config.toml
encoder_arch = "squeezenet"
model = "contrastive audio-text model"
dataset = "single notes of musical instruments (NSynth)"
train_examples = 184686
gain_aug_db = 6
time_shift_ms = 50
n_mels = 64
hop_length = 160
input = "log_mel"
spec_augment = false
win_length = 400
tokenizer = "word"
vocab_size = 106
loss = "sigmoid"
embed_dim = 256
encoder_norm = "batchnorm"
encoder_activation = "relu"
encoder_depths = [3, 6, 3]
encoder_kernel_size = 3
encoder_stem = "single"
encoder_widths = [96, 160, 288]
text_encoder_causal = false
text_encoder_width = 192
text_encoder_layers = 6
text_encoder_norm = "layernorm"
text_encoder_norm_position = "pre"
text_encoder_activation = "gelu"
text_encoder_mlp_ratio = 3
text_encoder_head_dim = 48
text_encoder_fused_qkv = true
text_encoder_bias = "all"
text_encoder_qk_norm = true
text_encoder_parallel_block = false
text_encoder_inner_norm = false
text_encoder_drop_path = 0.1
text_encoder_positions = "learned"
init = "lecun_normal"
residual_init = "scaled_by_depth"
optimizer = "adamw"
lr = 0.0017
beta1 = 0.9
beta2 = 0.98
eps = 1e-08
gradient_centralization = true
ema_decay = 0.999
steps = 2800
batch_size = 64
epochs = 1.0
lr_schedule = "step"
warmup_steps = 50
weight_decay = 0.1
Rows from block 2 of the text encoder of a small contrastive audio-text model, named by matrix and row number. Rows with one number belong to one neuron. Each number is 500 + 40 x the weight over its row's rms, rounded and kept within 0 to 999. All counts start at 0. Numbers have three digits each. After the name is the row's rms in percent of the matrix's.
After each neuron's rows are labels from the 100 texts, of 14976, where the neuron reaches its highest value: "tokens" is the input token at the peak. Only what is clearly more common there than usual is listed. The data: single notes of musical instruments (NSynth).
# fc1: MLP up (text_encoder.blocks.2.mlp.fc1.weight, 576x192), inputs 0-47
# fc2: MLP down (text_encoder.blocks.2.mlp.fc2.weight, 192x576, transposed), outputs 0-47

fc1.261 087:551439536469505495496490443524505475551421513515468466512571480516541476524519468467442540465471548568489472470459462519542542591490450485522530
fc2.261 051:476497483511484567447513450447506438459541465457501477464512575489470508501483465469485540506485565572488502513505485501480562507513586509488548
tokens: "string"; "acoustic"

fc1.345 111:555457541547470490489424437472510498497443485543502462504527522513422459470482525523543538530466519534491469513492461490526488475482538501499599
fc2.345 113:477598477473503534531466517481531524484507525446474508535580452486536579490532523507465437491526496479519501547542454468421511476488498469501476
tokens: "velocity"; "50"; "25"; "keyboard"

fc1.547 116:485434555524502484470537440434498524498520508476526509488534488434512487536456455456492494488502543507497475507501522518558595499534443471504536
fc2.547 127:500498387518551429468467547519522529552507428531468542533513490504564534482464531541497477466497466504509457506477545529502438475477508490540429
tokens: "d"; "electronic"; "synthetic"; "acoustic"

fc1.200 112:533463521485462495474498510455521411494478452460494513473437528454556453483536480473560534472519490500447523486513559523505529489543463513464434
fc2.200 121:434487519517590509522444498537556538517466503444489503596544459458449591439505551515469481417559524471493478512541481504469460476431532497448459
tokens: "guitar"; "0"

fc1.247 118:506447543552528485461479497548570484558530552457499499520505515472450516444528479444495597467485484480469511446520537573544488475516490506432472
fc2.247 127:527578497476553552584488553475507544554481465489498544527501459528538510546544519477484435510488450508519513520520456495432496502499534424514462
tokens: "acoustic"; "#"

fc1.391 115:426461489477456514465521494454449555562490390558514451465546568494510436549484519466502487518468523544474476585463494554516477580532458482507516
fc2.391 101:465460481522545465495550539522458489461496487526464495557538487465516531522483488489517475475569481471469518550542515547516509493526541513561444
tokens: "3"; "b3"

fc1.101 105:475473484478482508523468524481536459434459469463480406527544548465530509468546487496532527464458592613497465491490444526559518530506498538472564
fc2.101 101:520521516500502503520561506464512500493549514484492514519484462532569484523450468575557461571423464459558517526495535479450526498549481514602564
tokens: "b5"; "bass"; "guitar"; "keyboard"

fc1.149 107:442512487473452498501472437471531427465527481538477426523536481464531494471482527454477494431534537564534429508563503515486447524502493539466492
fc2.149 111:521502506489490513531572502465473502497528512513515510481489480561558456536447487550552470618412461489553541526489518470477507520543468516599572
tokens: "b5"; "velocity"; "guitar"; "acoustic"

fc1.231 106:534476485533456531456529487507526497484478532565550451478462521472492507447511462431472544473480465545512500453461521454554488559457479479530510
fc2.231 088:482523546484437514538524468469488516433523548478537502493506433479516509521478509527478457503489496485489509541506412419434552473533535530480521
tokens: "100"; "75"; "acoustic"; "127"

fc1.17 082:453502556497547502459533463548545562548558466536498523530448504495467517498487483460490559502496534532504486503417449515583472483579461529483521
fc2.17 057:504538490479487532425483473411493514496521419499499453444519595468499491494495470446443478497500472522455455503468506562479563478533434511500583
tokens: "#"; "acoustic"; "string"

fc1.288 108:481458552527472477434475498473532505485476469434488522514505489469498480473564485508538498409487516482496488485525542576481458461502465507351484
fc2.288 103:494521524536517501564520508541494545469467588516525481489510416476489533514476549544497460533511474469505550533523442451440465473478502532527455
tokens: "<end>"; "synth"

fc1.151 102:481557457494492490464506521496488473484446469509522406471554494502501447510483447395497542476513568579414491549448550474524468492490419573472530
fc2.151 083:416460490500502524555531439449524478489546523538512521505518471554528485484432511616463496533503498508540513546508487380477475491489524553508560
tokens: ","; "e5"

fc1.296 095:540534465471478566482426499507536509539416499521508406489486483603458596464461535514525576470491561559508455505496543494500518451460509523523537
fc2.296 085:469500554456439542505552467518491489399511589487513454538546462434503535486477505485534502508529562513520553549499469486443518476529578513487519
tokens: "synthetic"; "100"; "75"; "127"

fc1.66 103:537470560517500501496500516539463489532491569518519480474525638478436433513485461447521579491461501488399463457502517530529517463476458507483532
fc2.66 092:507597502516521482507452556485509555526522466470485519497525474459488541559535509470455451490468470489466452507528480490469549468530477446496464
tokens: "c4"; "50"; "25"; "synthetic"

fc1.546 103:497527493481511494506453480492526427532465470472508477577472514448549523458507486497507487439510507567582462533507489584528519515509530440490458
fc2.546 106:520550453502557473546501558482530550543549466501437535512534465539574508529497486557499431531419443458543482522491524499472521520538432493596516
tokens: "127"; "50"; "25"; "100"

fc1.349 084:449539558596549494521513458543505596552577443521545523528452477469493496432545497476470512465530531505523468516458480479500569526508415511490457
fc2.349 052:537543485452480570476519520419537515469539459488493435464506505452513520502513495536519463477522550532509478554489437521478521424511474447484496
tokens: ","; "acoustic"; "synthetic"

fc1.562 107:565462540519488521520536498566503514543531536491530484497482519487441535508472454448532614457449482491439515458540487544507519485458478526426516
fc2.562 103:513592460537530450521455565498503568562509458495474537492537483471506538548525544452450434490459458493454437497513503488497508499496434455501430
tokens: "d5"; "c0"; "acoustic"

fc1.528 099:522440522506499442436447436544558503430533522485557413571603531490528479489527506450506502470550571552531435548541501548528514488499536560497480
fc2.528 089:500513504485494503536563520472488525494526508504492520496493463550555463513444488571553469597439462478552557526497559494458510515541457518602569
tokens: "b5"; "acoustic"

fc1.305 079:460527448523516477474485517605462505500527481516477456433572544504489484474512515451404537498516492510486497501526514514494536560505538422485515
fc2.305 047:520531478477531561480464471370536480453561428493496429497516511463472547479520464547479493452538550543486477519515458523497560436489525484479516
tokens: "electronic"; "synthetic"; "25"

fc1.230 102:431418569507491462462481502518508485445506462435539427513561560461537501552509530519475518534521547568477483498433468538512545499514529497504520
fc2.230 095:541536395533525437437463550529523496537499441523468545497492484444539524495491515542496493478490460472507471490487550541476427456485479507514412
tokens: "synthetic"; "c3"; "electronic"; "acoustic"

fc1.541 101:454441516463465465520514479484481541459434530550582559531504507447448489517456530454529461544528485512472509506508478557525451559547579429523477
fc2.541 096:513480543538485484465548475525435421481506519546543463448445495481435451491473451511522589514510504449452535464521551524535506483510492544463503
tokens: ","; "keyboard"

fc1.171 103:478469492536508505453413479528496469490495502548502468458453482499475473445464522438478548462477472559530462515465515506602426485473451539525444
fc2.171 092:473481453468505509539495465460509499519586494565512486474515473581498475467419505609448504528479496510524475508480485392528495513472483513497553
tokens: "e5"; "acoustic"

fc1.478 112:458516492512483504473465534565449457487448471535478438493582612504467438512482527425456530515492543607510479479477492462543479563464494540480527
fc2.478 116:480519563541519517515493471524467470485495538471500499535513422452466552498545489490471507445537504432455537499610466482458539466521510498441455
tokens: "bass"; "guitar"; "127"

fc1.245 094:492478517503540453529498449518548518540582505485461499469517518456447473528527501480486519573456543547520510446514559526514470514555467430497477
fc2.245 081:484523475426492546471497502424535505492482445457577463540476539505550541507485506458525455512525539567570484555462460524476491458528518467506525
tokens: "c"; "#"; "acoustic"

fc1.469 093:520501558431481493468523551543505478499455504503502533533454565473441493483480510431539492451533470556487473491443475538515492481456503485480502
fc2.469 080:522471524463431473475488458461509493456510502471544436481448553473505478511509465447528509509438568545523434499447475525534529491555511481540575
tokens: "vocal"; "acoustic"; "#"

fc1.452 110:507514513465433551448499572513498482549520501501525484498572647492519439495452453367493512448475456536502504514454491544519509564501486516481543
fc2.452 080:505488542509534485480521480512488471468494499439520450548433465444458552497552436442507559459515524437464477478556518558537532444536522494481465
tokens: "3"; "velocity"

fc1.25 082:492463621482443522460474446460553438462529471422481533473514567499449469493509494420576564512527460538470501399493489488478517510521508488445514
fc2.25 060:504478517480478521456498434437484491458508466446531461465478577494496448518527466433488515519459532558501453521457476520519555524526497513520582
tokens: "vocal"; "#"; "acoustic"

fc1.39 105:484451496448482519512517523510549509483501461489492489531546499453544523471508452508507545450548497478483469534527441522528483522494525525454576
fc2.39 117:541541508475464524500562510469456508497546530538537477448484495562543453532439481538542454609402477505537532519461518469476541509566449523594575
tokens: "b5"; "acoustic"; "guitar"; "bass"

fc1.102 105:488614528510460493457464481558495578513462443515521522495498570435491543523524459437486537480465463539509480513463509545555504512491524387427517
fc2.102 079:522455558451435499505496456478505515442507508457535464494475529482508508514513482444517489493446556544517455500455423491504547502541506470519548
tokens: "#"; "acoustic"; "vocal"

fc1.278 115:535446577515468497449455526506459509556480537512499485398501529498407480532494485469508570461476480512434562473564547525478504542503453535441506
fc2.278 108:524587474528541468527447564507517575549536466505469527497513471491497538540527527482462441502451454488480427503502494474481523489522454447519449
tokens: "d5"

fc1.476 096:488552535442446448411556470523545522459546557474526486486513482463486543535517461475430558459525524489461508460522540552549523516420496597477467
fc2.476 084:472408502490495569524534464452483484521481424458510554489452483557557470535529473483532487533510465539518560492530493498472519517481560455484563
tokens: "<end>"; "acoustic"

fc1.55 104:533493534490431529470477483514575453490512540460498559438503500489537461459541501526435539518476560486461468527475523493507529445553489501520515
fc2.55 097:450448482527541511477505505502509456474512518541530466501482517512397503447457532560504570475568516513464546496497539510542434478451520529472482
tokens: ","; "bass"

fc1.362 123:485492546541465480462485456535539503489473538463449557534491475468465525451512461427480563444541545492460486464507558519563508513442495545402561
fc2.362 125:495556486496569531595495554508488554565465445510467567514526477527513488540550533461474461506519448514497527509535493516443469515452496436504451
tokens: "acoustic"

fc1.142 107:482521542533465501458480453508504510583458426491530467476499602465534512431569490380479511515478524479478434449456470521553421441473462444496513
fc2.142 078:526449538447443529490503438472485483461499501472541452460472578509508460504521478395511506537464560575517471494459473484532544506540501488505588
tokens: "vocal"; "acoustic"; "#"

fc1.455 081:523480514552515475536524510521492451467543474483453569504499501534468512449468432508489450532460460464505465524591529501443446477495443541470545
fc2.455 043:509452463513499516452496413447547498435546432476468473442507465413524501492528483544486524465491532518489448529523488518470560495536518504485506
tokens: "brass"; "reed"

fc1.205 103:511499560501472528512509458502498470401555572448520471455522547545501524521515496533470486498478529498539519466461493477489522535463463493480541
fc2.205 087:465396443553511474485507505517516457521608501542476514474474520552454479463473491582505561506524471505473529479504546501526463487491471528501506
tokens: "g"

fc1.110 098:515557558505484512468505470479511449493501463522513487527533539453480545470444504495498502432570498557473454475490551484543538536481501476463454
fc2.110 094:508432449532557459487513519511543545527508472506443522533520472504569479531489489536518449517420468468536479559490527531532505529535462503591502
tokens: "1"; "c"

fc1.463 093:397425484471511507529442476541517501591504457458543540516530553490516552499485435496453556516548544546517479502502507510543457448547463501528486
fc2.463 057:516582500458422494397501475472490482467489499473556437472448552393485513498528504453488473476461526533489468501471465553508511440497478483488523
tokens: "c"; "acoustic"

fc1.100 110:497506586450429537439516524458478469453568484550478475489471569522511492450537431497518488465477540482505467558463453495499530547587468532525582
fc2.100 118:502394445604503383456500542589484514554522482541480575501463511445500490497456526491538508505498434487450482448466567567513440511465510520518415
tokens: "g"; "bass"; "keyboard"

fc1.47 111:486507530495482516503439502465468509400435519526497477469511548503498464495472521409468505541549492566470531493462504572559478531548520470524550
fc2.47 104:509499540530535501478529471531470437488506544488504467507477478484425529483547445492489576454534495421448543476580529511514539469516512516459483
tokens: ","; "velocity"; "acoustic"; "bass"

fc1.74 093:554558558501481509451479523493531534517492436525532493428491599533417529535478467396521562465498535560496537493474495501506466531561439397514494
fc2.74 046:550552541488440491447487429507481473437525506453504411482479540380493502539575421415479535476456511479438451519543477543526574431569501481481514
tokens: "3"; "50"; "25"

fc1.160 116:466409562515419514472552468497551543475574468413504466469506570478488479518489426510482507519449499561541495549452441542553606532515484502487587
fc2.160 132:502523393507544439472462558510529525553490437515465554542508484476559542499483525540501457463502465485509454506480541537490446475469500485531420
tokens: "synthetic"; "50"; "acoustic"; "25"

fc1.568 104:506495558433471449542450468473546458469592534441402447503537480525479542481593458496481506488446511515533516505553470495500525538559546481476533
fc2.568 100:508484418547533464486464541538525486576599484558453524474496504541443491460488515588479529510493464480469495479507525462512455477469469520507453
tokens: "50"; "25"; "synthetic"; "75"

fc1.282 098:541456469470479481497437504530533569550439478480487440512524575507569519433449542464490512467529530575468490506450479522494482490483512416500504
fc2.282 082:460405477538549436508485494488538493565567458493434584513516514540536458481515465582462532503460454472484473492516568488517516555512464521509528
tokens: "mallet"; "keyboard"; "acoustic"

fc1.517 086:529501463498505540490422524479521529545481493483423458430535573490437570527468518430492542476499564507499474517477491487543545522503447487481486
fc2.517 063:500585494450418559480511468460484500430535526492486493485521480431519510533523493448479480499514516507501509562534427495430546443535497510473506
tokens: "25"; "50"; "velocity"; "75"

fc1.413 101:532498487488513492463482508474500417461456456522495480495565560442468568507497527507521513526572535614470496454441507550483475510481485500480527
fc2.413 095:462475452480522526539511453461517484510580502555481496491531487581516476471438504633455513532489494511552496539494488389505488509500498524524561
tokens: "e5"; "acoustic"; "electronic"; "synthetic"

fc1.43 101:532427530446488488495506476511523432488559478495512460475490522513498494467582447489495573457498549544537464508552559538577544447543446474565519
fc2.43 066:508413533523483480438517513583463508484450525516574511505441520481420490456444537518583528493556506512465565434458510548505429514419534513432509
tokens: "75"; "bass"

fc1.167 118:553529461558515445428513545490458523562524494518502458447476566553510546457462560486457550535483533575502559476428520473526487475515468504521515
fc2.167 125:489545554507442519541495467526445513460462573491535499481542450443491531543504530468486442500505504490488519534545415455436526499535493498484460
tokens: "75"; "synthetic"

fc1.545 096:435484537503480503473488464484546508516474508489472498509559490517578484502583522476458503482503480566491408513511538547545529461519535492506640
fc2.545 067:547554438529537443410489543522504524499462469502490558482475525403500544512509516476490467449507445464465457474496562601468445461459473519482434
tokens: "electronic"; "d"

fc1.467 102:575536454513499513502471570568517438500491525517475466507529521433480528464534521533496539542517515554525517504496494515544407479468427603478484
fc2.467 091:446492562471413534528544463446490513428511532462538499515522439468540508527474498510504476499514515500494538551534428473446533494534549515489541
tokens: "75"; "100"; "synthetic"; "127"

fc1.152 106:498456548519431420509429505510520490544461474562522556432517474431545512529475533454477483421493542493483482459474479479533460524466568498422439
fc2.152 107:478436495539543477518556517518498490504499498530489505516485494566492455489448502545536529572515483474515562475493561501531482552509472549566547
tokens: "127"; "75"; "keyboard"; "50"

fc1.237 107:525487548487473512454518533512463468559411488481456504517515538459482458496559506403523520488490547473458497459494505569503510459453449449528485
fc2.237 084:532512541464471540518484457484481506501488508494543461445487558530490463505523491400508491551455544583552483512450442449513528513540484468514563
tokens: "vocal"; "acoustic"; "#"; "synth"

fc1.277 081:469569491434526549517496567481429510496475487514534470484512570549396500487501512525440489486486497474536431512520431469449485494440492414501457
fc2.277 048:517480490511492578424498454448557470459593444483445447517552513412483577482536456507473498440541531513471474529530474569507540462509525463438504
tokens: "25"; "50"; "75"; "100"

fc1.86 104:519552514432466524502519490480520453500570475509577423522553531554539517468496462444545506476459536538545398495532518526502511508495472462556559
fc2.86 086:504503525473492502484520517499517514521581510459478496517497479534549485501504427548529475540448505466539491508495538492467578530563541509569591
tokens: "75"; "50"; "velocity"; "25"

fc1.443 106:532474538442462529471495431475520474469545459470433482473493527519512475448535490470447585501456490480479480518540529517473510499487477499515540
fc2.443 108:485518474537570498482452545543538506532520513539498460498515508523381548417472572564461543467550515487456512459482505479550429484417498516460468
tokens: "2"; "velocity"; "b1"

fc1.293 093:433516520526531506427436500517511473509529456491504431550521490436462535454483560532529458407457514560413531505510511554542518436580509518461491
fc2.293 057:455497475497502524525471473433529511472524478470458455545552535489530560540529516431450477474492578552507426552494446507512538491545548480544520
tokens: ","; "127"

fc1.509 104:557511538497440503432506535524448448533485472531495491466554685521455460516462493380438525492531524566460527536482472485527504531518441484470510
fc2.509 111:500525556533536493493487492531489479479482528425502488553492454429480549527584458454494511446521494424458503501602495524498534459547506485474435
tokens: "3"; ","

fc1.335 110:523438545474409442512501510489470537469537450491521476512514552530500479569505450539468559569545546515475475500432517509551582553539514544503541
fc2.335 115:536521423531519424441466575541491545541475447530490558510490502450532514522463542502528474461481446492471466480453531572481425477456483483513396
tokens: "c3"

fc1.364 092:552493580487405510440500487566515560484500413496501529424469577458514501549521494419521528544450514576542489403500496559498470476502445508437506
fc2.364 117:531478545450414507444497469476498497461465513448562458503448555459509479507506493434540489500466570542523465495440484528532528510537508489494553
tokens: "acoustic"; "#"; "vocal"

fc1.445 109:489519584469433538509549482477479475429497483488529454528505547543485470477465536447526478507504530575487491465399499546546519546561559412517576
fc2.445 111:455443489534558437488530477530504442476506510482488474574483475464467542491526467495502569471556519468476467504553548528590497480508552521507473
tokens: "3"

fc1.246 110:539484597494449527497496519547571485597500464418491464455482561510464493506502499504504533470490558552475520434479541537510492545518464514518515
fc2.246 096:512489541449465529508463482471514515502488492454553461497474549517495510490518505418503488522474583582541460503455452493516533510536514455496567
tokens: "vocal"; "acoustic"; "#"

fc1.141 100:460549555469497539490494461541499486458537522488461446434505484436445515501556450515450545465486526453521501504502467505465454530505458444495517
fc2.141 092:496458425555515457474488521540511468569578481577482516470456516576440484460456516582498535513512470495469516440469537469530451504460466517493474
tokens: "<end>"; "g"; "f"

fc1.77 108:493520500516457476501489540542471513550488426567522455459511671567476507501454540472469479512484496603451512503477547549469487563535441522512512
fc2.77 116:446510556511503487521538470533438475447473557511514477505533437461468542523503513484486503480555507470463543529570463475482522488522519525475461
tokens: "3"; "bass"

fc1.184 079:459520504443453497533466500475489505491522561546457457519586509488506504484487545479510435538517511428463497458505545410493508460509450520484430
fc2.184 040:458435491526490570485500393458526469466552447481456497435541500417504513484493468523484505496507532542491483532541447504493560460476542470507539
tokens: "acoustic"

fc1.211 108:436466556474479463478494531510463523495493436440466470500507494478521545529479526477500526536419505503513544501448524478549512519512514519510495
fc2.211 096:503512404520545430461455537518523526542493421528454556541526476456563548511486520521491457442497470493490461526501525541487458463490515484524400
tokens: "d"; "acoustic"

fc1.555 113:526535461433459532525443463504516404532561505485524465519501526485504496470538450512474540477476521502539461516512487512521486479516477477479512
fc2.555 102:487454484537525497486508502544508463504582540534470490484504491522432482468488479612504556487524484466477534499525557508524472493478507549492486
tokens: "bass"; "synthetic"

fc1.115 098:522497521483445498531511432461536434486483506503423505458519575516535458546580473477469570448553536530491488496517522484551534537557519504441478
fc2.115 096:467476480539581491492443537555536508507498513524498480511510507507379543421483577559466545462564538496472503448487503503547430500405527520454456
tokens: "f1"; "2"; "guitar"

fc1.289 111:488474527470441527430442457443535487443484612505465548475482495497563513465608448503535495539465489496527467518505518458521496528506481473528516
fc2.289 107:465437514583529479526505469521500474491525551552515498464490475527445482511479501544473544519509482484465539521547496433493496476517530545514477
tokens: "bass"; "#"; "electronic"; "synthetic"

fc1.380 101:464457509510499518510526490534515563491434423523523461489511533467529483541530544442522480526488558594504464485481543587524507515450511505484485
fc2.380 077:511465508510503494500526443509463426483527550584553459458481494490441455474440450554491581510486521444487513494533507465520499471509517553470496
tokens: "#"; "mallet"; "acoustic"

fc1.561 081:442507440500468550436420491539483515503508465480504503530532577446471580454560464486494516463480506509434497519516536506506563512544503529496522
fc2.561 053:491505472488500526517498457485512488493530469505422474497531544485513522519569484420439499478493558528490423564492450517543542491546579438545499
tokens: "1"; "2"; "127"

fc1.253 114:470502554458455527420453510513462505548480409502539481516507513505510461551497452441503532485538519452513459389486482569474543496483452416479491
fc2.253 105:541485544477463515516495470472492489520506492506558464448446561564516458520504486414518505573433527574547489480426462466532542509559476470550585
tokens: "vocal"; "#"; "acoustic"

fc1.281 088:469441592473423543418455453578518480552445486539478460459495561457490442497498528443470521429461586508493554500450504512535523523488501453472454
fc2.281 049:485462495511483498427488470428506505451492498476516428478499549477474520508465495445524499484523589557469479496456432539500561493519526513512551
tokens: "acoustic"; "#"

fc1.366 087:490502523585545505501425523484456411502482482504500457525535547481467493549539513439494563507432499506450464472554545482489513493468525470538529
fc2.366 053:546525483469471623459531495455507493440535459469506459488507515448495555476505504531518466491535558567541485495503453562473497451478539436467523
tokens: "25"; "velocity"; "50"; "acoustic"

fc1.150 107:596538492521545530518489546513506478544502500531487494441477568549423447487495519469512548475536493629498501458451487518545503502489478551506559
fc2.150 119:488540562508453522537495465530452507474460572493546489488531455455471545514485539474479453499513519489488523511551407438445530490521495498463467
tokens: ","; "127"; "100"

fc1.170 106:523482455489455553509464510524498570524427449527563458538489556533534531513532482427572566492488533571478520467442473608520499458501483471514474
fc2.170 093:493482485478512502517458452475538492583601487497474504470493511557492482453517448552422526473437503484484474475516521450484539502516469495445548
tokens: "mallet"; "keyboard"; "100"; "25"

fc1.369 107:537491497430467529532563495471518455446568575458417461523502496495474554520587481516442549459514487514533520521529530452492525491503452467460532
fc2.369 106:516456435566514465481484533539520471583592487555487535464466503561459480468475489576494556508481457480469511445504539453514469479485472518500472
tokens: "f"; "synthetic"; "100"

fc1.437 096:527469539462469475431448458560487460467467492521573498477548549478511485508509484565485521461543495527490497458449546519556551500488489483490548
fc2.437 064:505469477463463504421505453447511485467504446471508450482482579485500509496500483459490493479493539558515455504460498531536546508506481539485571
tokens: "d"

fc1.221 112:488431523464448535527471409486515522413514449462511482478498546431520518496478494485463435511517569489476474491470499510488514536549499534486521
fc2.221 118:497527415505563440459460553509541536553487439496483540548490489493537557475464526527495458444513470502511463510468550532495444463454507490497449
tokens: "d"; "acoustic"

fc1.93 111:554503469476470508472456457529510454449511521535483435509517449512536480525551466518506569458515507530528471482506472484517545515531481558537501
fc2.93 111:472405503565509492482520487519490435491539526547500517470468508542442458472478489559518572506536480488467552490525550504515463489474510539495498
tokens: "g"; "bass"

fc1.23 092:535515512475439607507476511589549449415477520489518473496464506538474445481533455404446514553495503500485485450456475552587522535519507507481577
fc2.23 084:534478514480459495432487470468492482468487502473534459475465575502501479500468501461537496497463555567517448498421487505536516511524500498507557
tokens: "vocal"; "acoustic"

fc1.132 111:471438529506467515473505501568530510538460537482548473486492530448452471446500510450521547450492481534436550487461559515488511506556503564439514
fc2.132 109:495587514516497479514458507504494524469503507485477501497535442421497527562552496473463454477490491449455429534562473489485546481539440466500454
tokens: "velocity"; "3"; "acoustic"; "synthetic"

fc1.530 083:436490488590532453455548526539509498531519506436464402538542492435486490526500500546503556517502502492495501469535534540553525487479484573471501
fc2.530 052:466478480523489517506521467462470482477525443478469463450510556453541519517540494440464506493509563535457463531501441538571556507486550448502504
tokens: "guitar"; "1"; "2"

fc1.161 084:561519504519503478465524547567483486519474537514451497499511513473488557411505540476447536479463518567482418556481539483512520553516556491477559
fc2.161 050:529557510447495575507499511440539507464569485487549415498530560473457567484519468453498458462551529512482487527482462514461563456546446491495525
tokens: "50"; "25"; "75"; "acoustic"

fc1.61 093:546473541555468479447521440527538502504464464447473457531496542475541523494594492441492481556448490561495497476441445523527465478517478503498511
fc2.61 070:464456499503529483531455494498510498535528486485460499507531559528445504459527518450417537459525528538435452442484503510580546578466533500451563
tokens: "e7"; "bass"; "mallet"