python train.py --text_encoder_drop_path=0.1 --optimizer="adamw" --eps=1e-08 --ema_decay=0.999 --batch_size=64
Rows from block 2 of the text encoder of a small contrastive audio-text model, named by matrix and row number. Rows with one number belong to one neuron. Each number is 500 + 50 x the weight over its row's rms, rounded and kept within 0 to 999. All counts start at 0. Numbers have three digits each.
Before each neuron's rows are labels from the 100 texts, of 14976, where the neuron reaches its highest value: "fires on" is the input token at the peak. Only what is clearly more common there than usual is listed. The data: single notes of musical instruments (NSynth). In brackets: how many of the 100.
# fc1: MLP up (text_encoder.blocks.2.mlp.fc1.weight, 576x192), inputs 96-143
# fc2: MLP down (text_encoder.blocks.2.mlp.fc2.weight, 192x576, transposed), outputs 96-143

fires on: "acoustic" (40); "c" (28); "#" (23)
fc1.311:532493410489514592454530492516544477568497479458435430414429444426559554466505528458548415579473466491503515536547530457435485487515507540507534
fc2.311:519523460485567488494573477539549491419478520473440504452531464453550591438574538546522550527524529572472502450559617492458434563480448524433425

fires on: "c" (32); "electronic" (26); "50" (22); "25" (20)
fc1.542:534558513552554484460639449526511487569520525531481489521440457462595552514493515513518439493512620501459497572468528505443533467550424543522499
fc2.542:505550521475480536523549509546423536451539444456465428478589521586526426538548533510534461544523617511585455508529512458552551478462457388532460

fires on: "c" (76)
fc1.6:541459475515475535575594432534484512479583447463521423536542470510516537573437525483567394497526552539493569435486530490460562523449569546478556
fc2.6:514481516509566456489498483514600552441547469460491548537441533506489544405520466584549629476518457503442475470446528529450455537497450440464504

fires on: "vocal" (54); "acoustic" (16); "#" (13)
fc1.254:584465590471479528433517566498510450515558570568497480455526438535526562461426640463594504415431463476517536570387557507455514485515513588420439
fc2.254:480520456543480519468590468437572410440412576501462473461533440446605487448511512508542512526498507499421445605587558519526415517575581566461510

fires on: "acoustic" (81)
fc1.117:486506493555443549538499451525449537540526449467526490502357409626612465622475451486514497585568464605445621493460533550411524449572490520453549
fc2.117:509491555492526503453625472475412469483384457446419520440590388510535471512532561536583491535496523474538475573567542499505544511478568534464477

fires on: "c" (100)
fc1.122:534407521556513446548599469605430515471504541527480359473422387526511547542556546456453512516478446523509540502507480441530426434516553520571539
fc2.122:539521553455514466524533485503421494454515479441415412507504424597547432521528536508508392532558635461553500533520504457520590433486529384549447

fires on: "c" (87)
fc1.53:472480438491417521418658402631451521600505535489414450479450477518517512530487450478454567502531538488499594517511464442415470564464545532454472
fc2.53:547401526575542439542528518418455493474537507510495440539473540554449450561539508549509430523524572444449406472513500567484582450480488355510504

fires on: "c" (79); "synth" (11)
fc1.203:583460610440518446485522503473451491526489590462407455526459436384494584601466566506485438437509570471527561602470525536473586445552561582482492
fc2.203:570510471453528479524471463543582574477580424494538562553437519460486554479545478493470557456515440571491505411458539549504413569504451535507519

fires on: "c" (48); "acoustic" (28); "#" (12)
fc1.567:515521563486452502443581458496569551555436536477511480510431432515485498513430459565491484555474589495508552543526519385491461564545513592429444
fc2.567:572472545492587396462516492436513503480539476492512522592442468523487402506539591556447509467530533418413505491520550472484503537488461358537510

fires on: "velocity" (57); "keyboard" (15); "127" (15)
fc1.63:465574453601427443525473519639498535473558503455364525510496470476510536459598475584509457471595465596505499518554458523518523441581465506481469
fc2.63:445534526575532474459532490374550396487488499497514513460532507493514502508453477546552517558477516425431413537481431515464586408484568469453554

fires on: "acoustic" (82)
fc1.320:488430484598566503402548510497498531536561571457524516491468523538620458548515520584618476566476549538442540519484576472435462483449477446456596
fc2.320:504440481463465509478367553486496492615505530588767501545486580529492459528483527455440556483478470464520520399447527472478470501462457507537529

fires on: "c" (89)
fc1.333:454514549387473527453553486536422567551450493446405443487641486419474555532476525485446424502452556491521548452523540439500555560500488521486488
fc2.333:470586433495507522547472520513521470506462480549517505556452508454492461552589395443440493561509458592517421401507485594565467571541444537533464

fires on: "acoustic" (81); "#" (12)
fc1.327:513524507507500500546524465555466474492544566544474556460512519466557498560525492517526481434504465475536457549565534490551530522503376530419529
fc2.327:567507506455470561500521532513495553450417515496456528410571445505546480490495573557577502543498553543527457583607517483511547508446529471505440

fires on: "acoustic" (53); "," (47)
fc1.392:483580533540513442428597477509459498518488530462443515502409465594529437516478501586516584508452418461551532401463485481529537502555320554480467
fc2.392:486530558555526508467541500476542480530459440543491467445513505510569436525526532556590466632533547508554395564607483476481504522444586477486491

fires on: "acoustic" (57); "#" (17)
fc1.71:570484432567448512438496501515523531529567559525513419471419474473548585460460508482520459507511478553541536479479511498445549552517469515453544
fc2.71:538488520496532506447552455456474454413423517475438468466529380549576502499490607539552496466509571454493532576542573454507491489530566512491474

fires on: "acoustic" (59); "#" (36)
fc1.290:509358451482422501439527462571422539506545560520515434495541528549543509496494547420483493488434504525469517536571522419476468488554510518472526
fc2.290:549433471456479530505488490519403441510467548512501429479466411533474504508486544443458443432498499448475520510560519499559488455607569523561487

fires on: "velocity" (92); "mallet" (8)
fc1.426:442537453475429543378544534600480461581455491490368535460544406513473528490459443493518526506578490505530642491472507452487584565531623500529582
fc2.426:547467560524579404497499506434560584446591472482494542477494543535531577481501569580604520485522545400443507519487552486391480444407499403455537

fires on: "velocity" (33); "50" (32); "25" (26)
fc1.88:458487475546469549405519504565534546539567532496408452442496482512607516453463516533612477502521525434482530607487535481477507464579569490422491
fc2.88:542400505543483472590574555499476463544521497523503447495495528578461529519517501494519430554458448448482452483548534535497543426494523448491453

fires on: "velocity" (32); "c" (25); "50" (11); "keyboard" (8)
fc1.383:512393493521457492437579459586497516582469531465519457407456411492495581488521516499420496510471540559418527616517478409466568555596552564456462
fc2.383:558441507535559411508501527416439524456546490520517486566498540562504431584561547535480466519538601445467468469543517530478562460452462353518510

fires on: "vocal" (45); "acoustic" (18); "#" (14)
fc1.407:531494467525486532432528414481440502462434568480558470477442456503497556511368599461449448502474514593477637561507512552483433543467545485465501
fc2.407:499495474525509514452606438476555438461375543505441465451536414484597545457502540505563500509497482532429458595550584489520456505582570605466462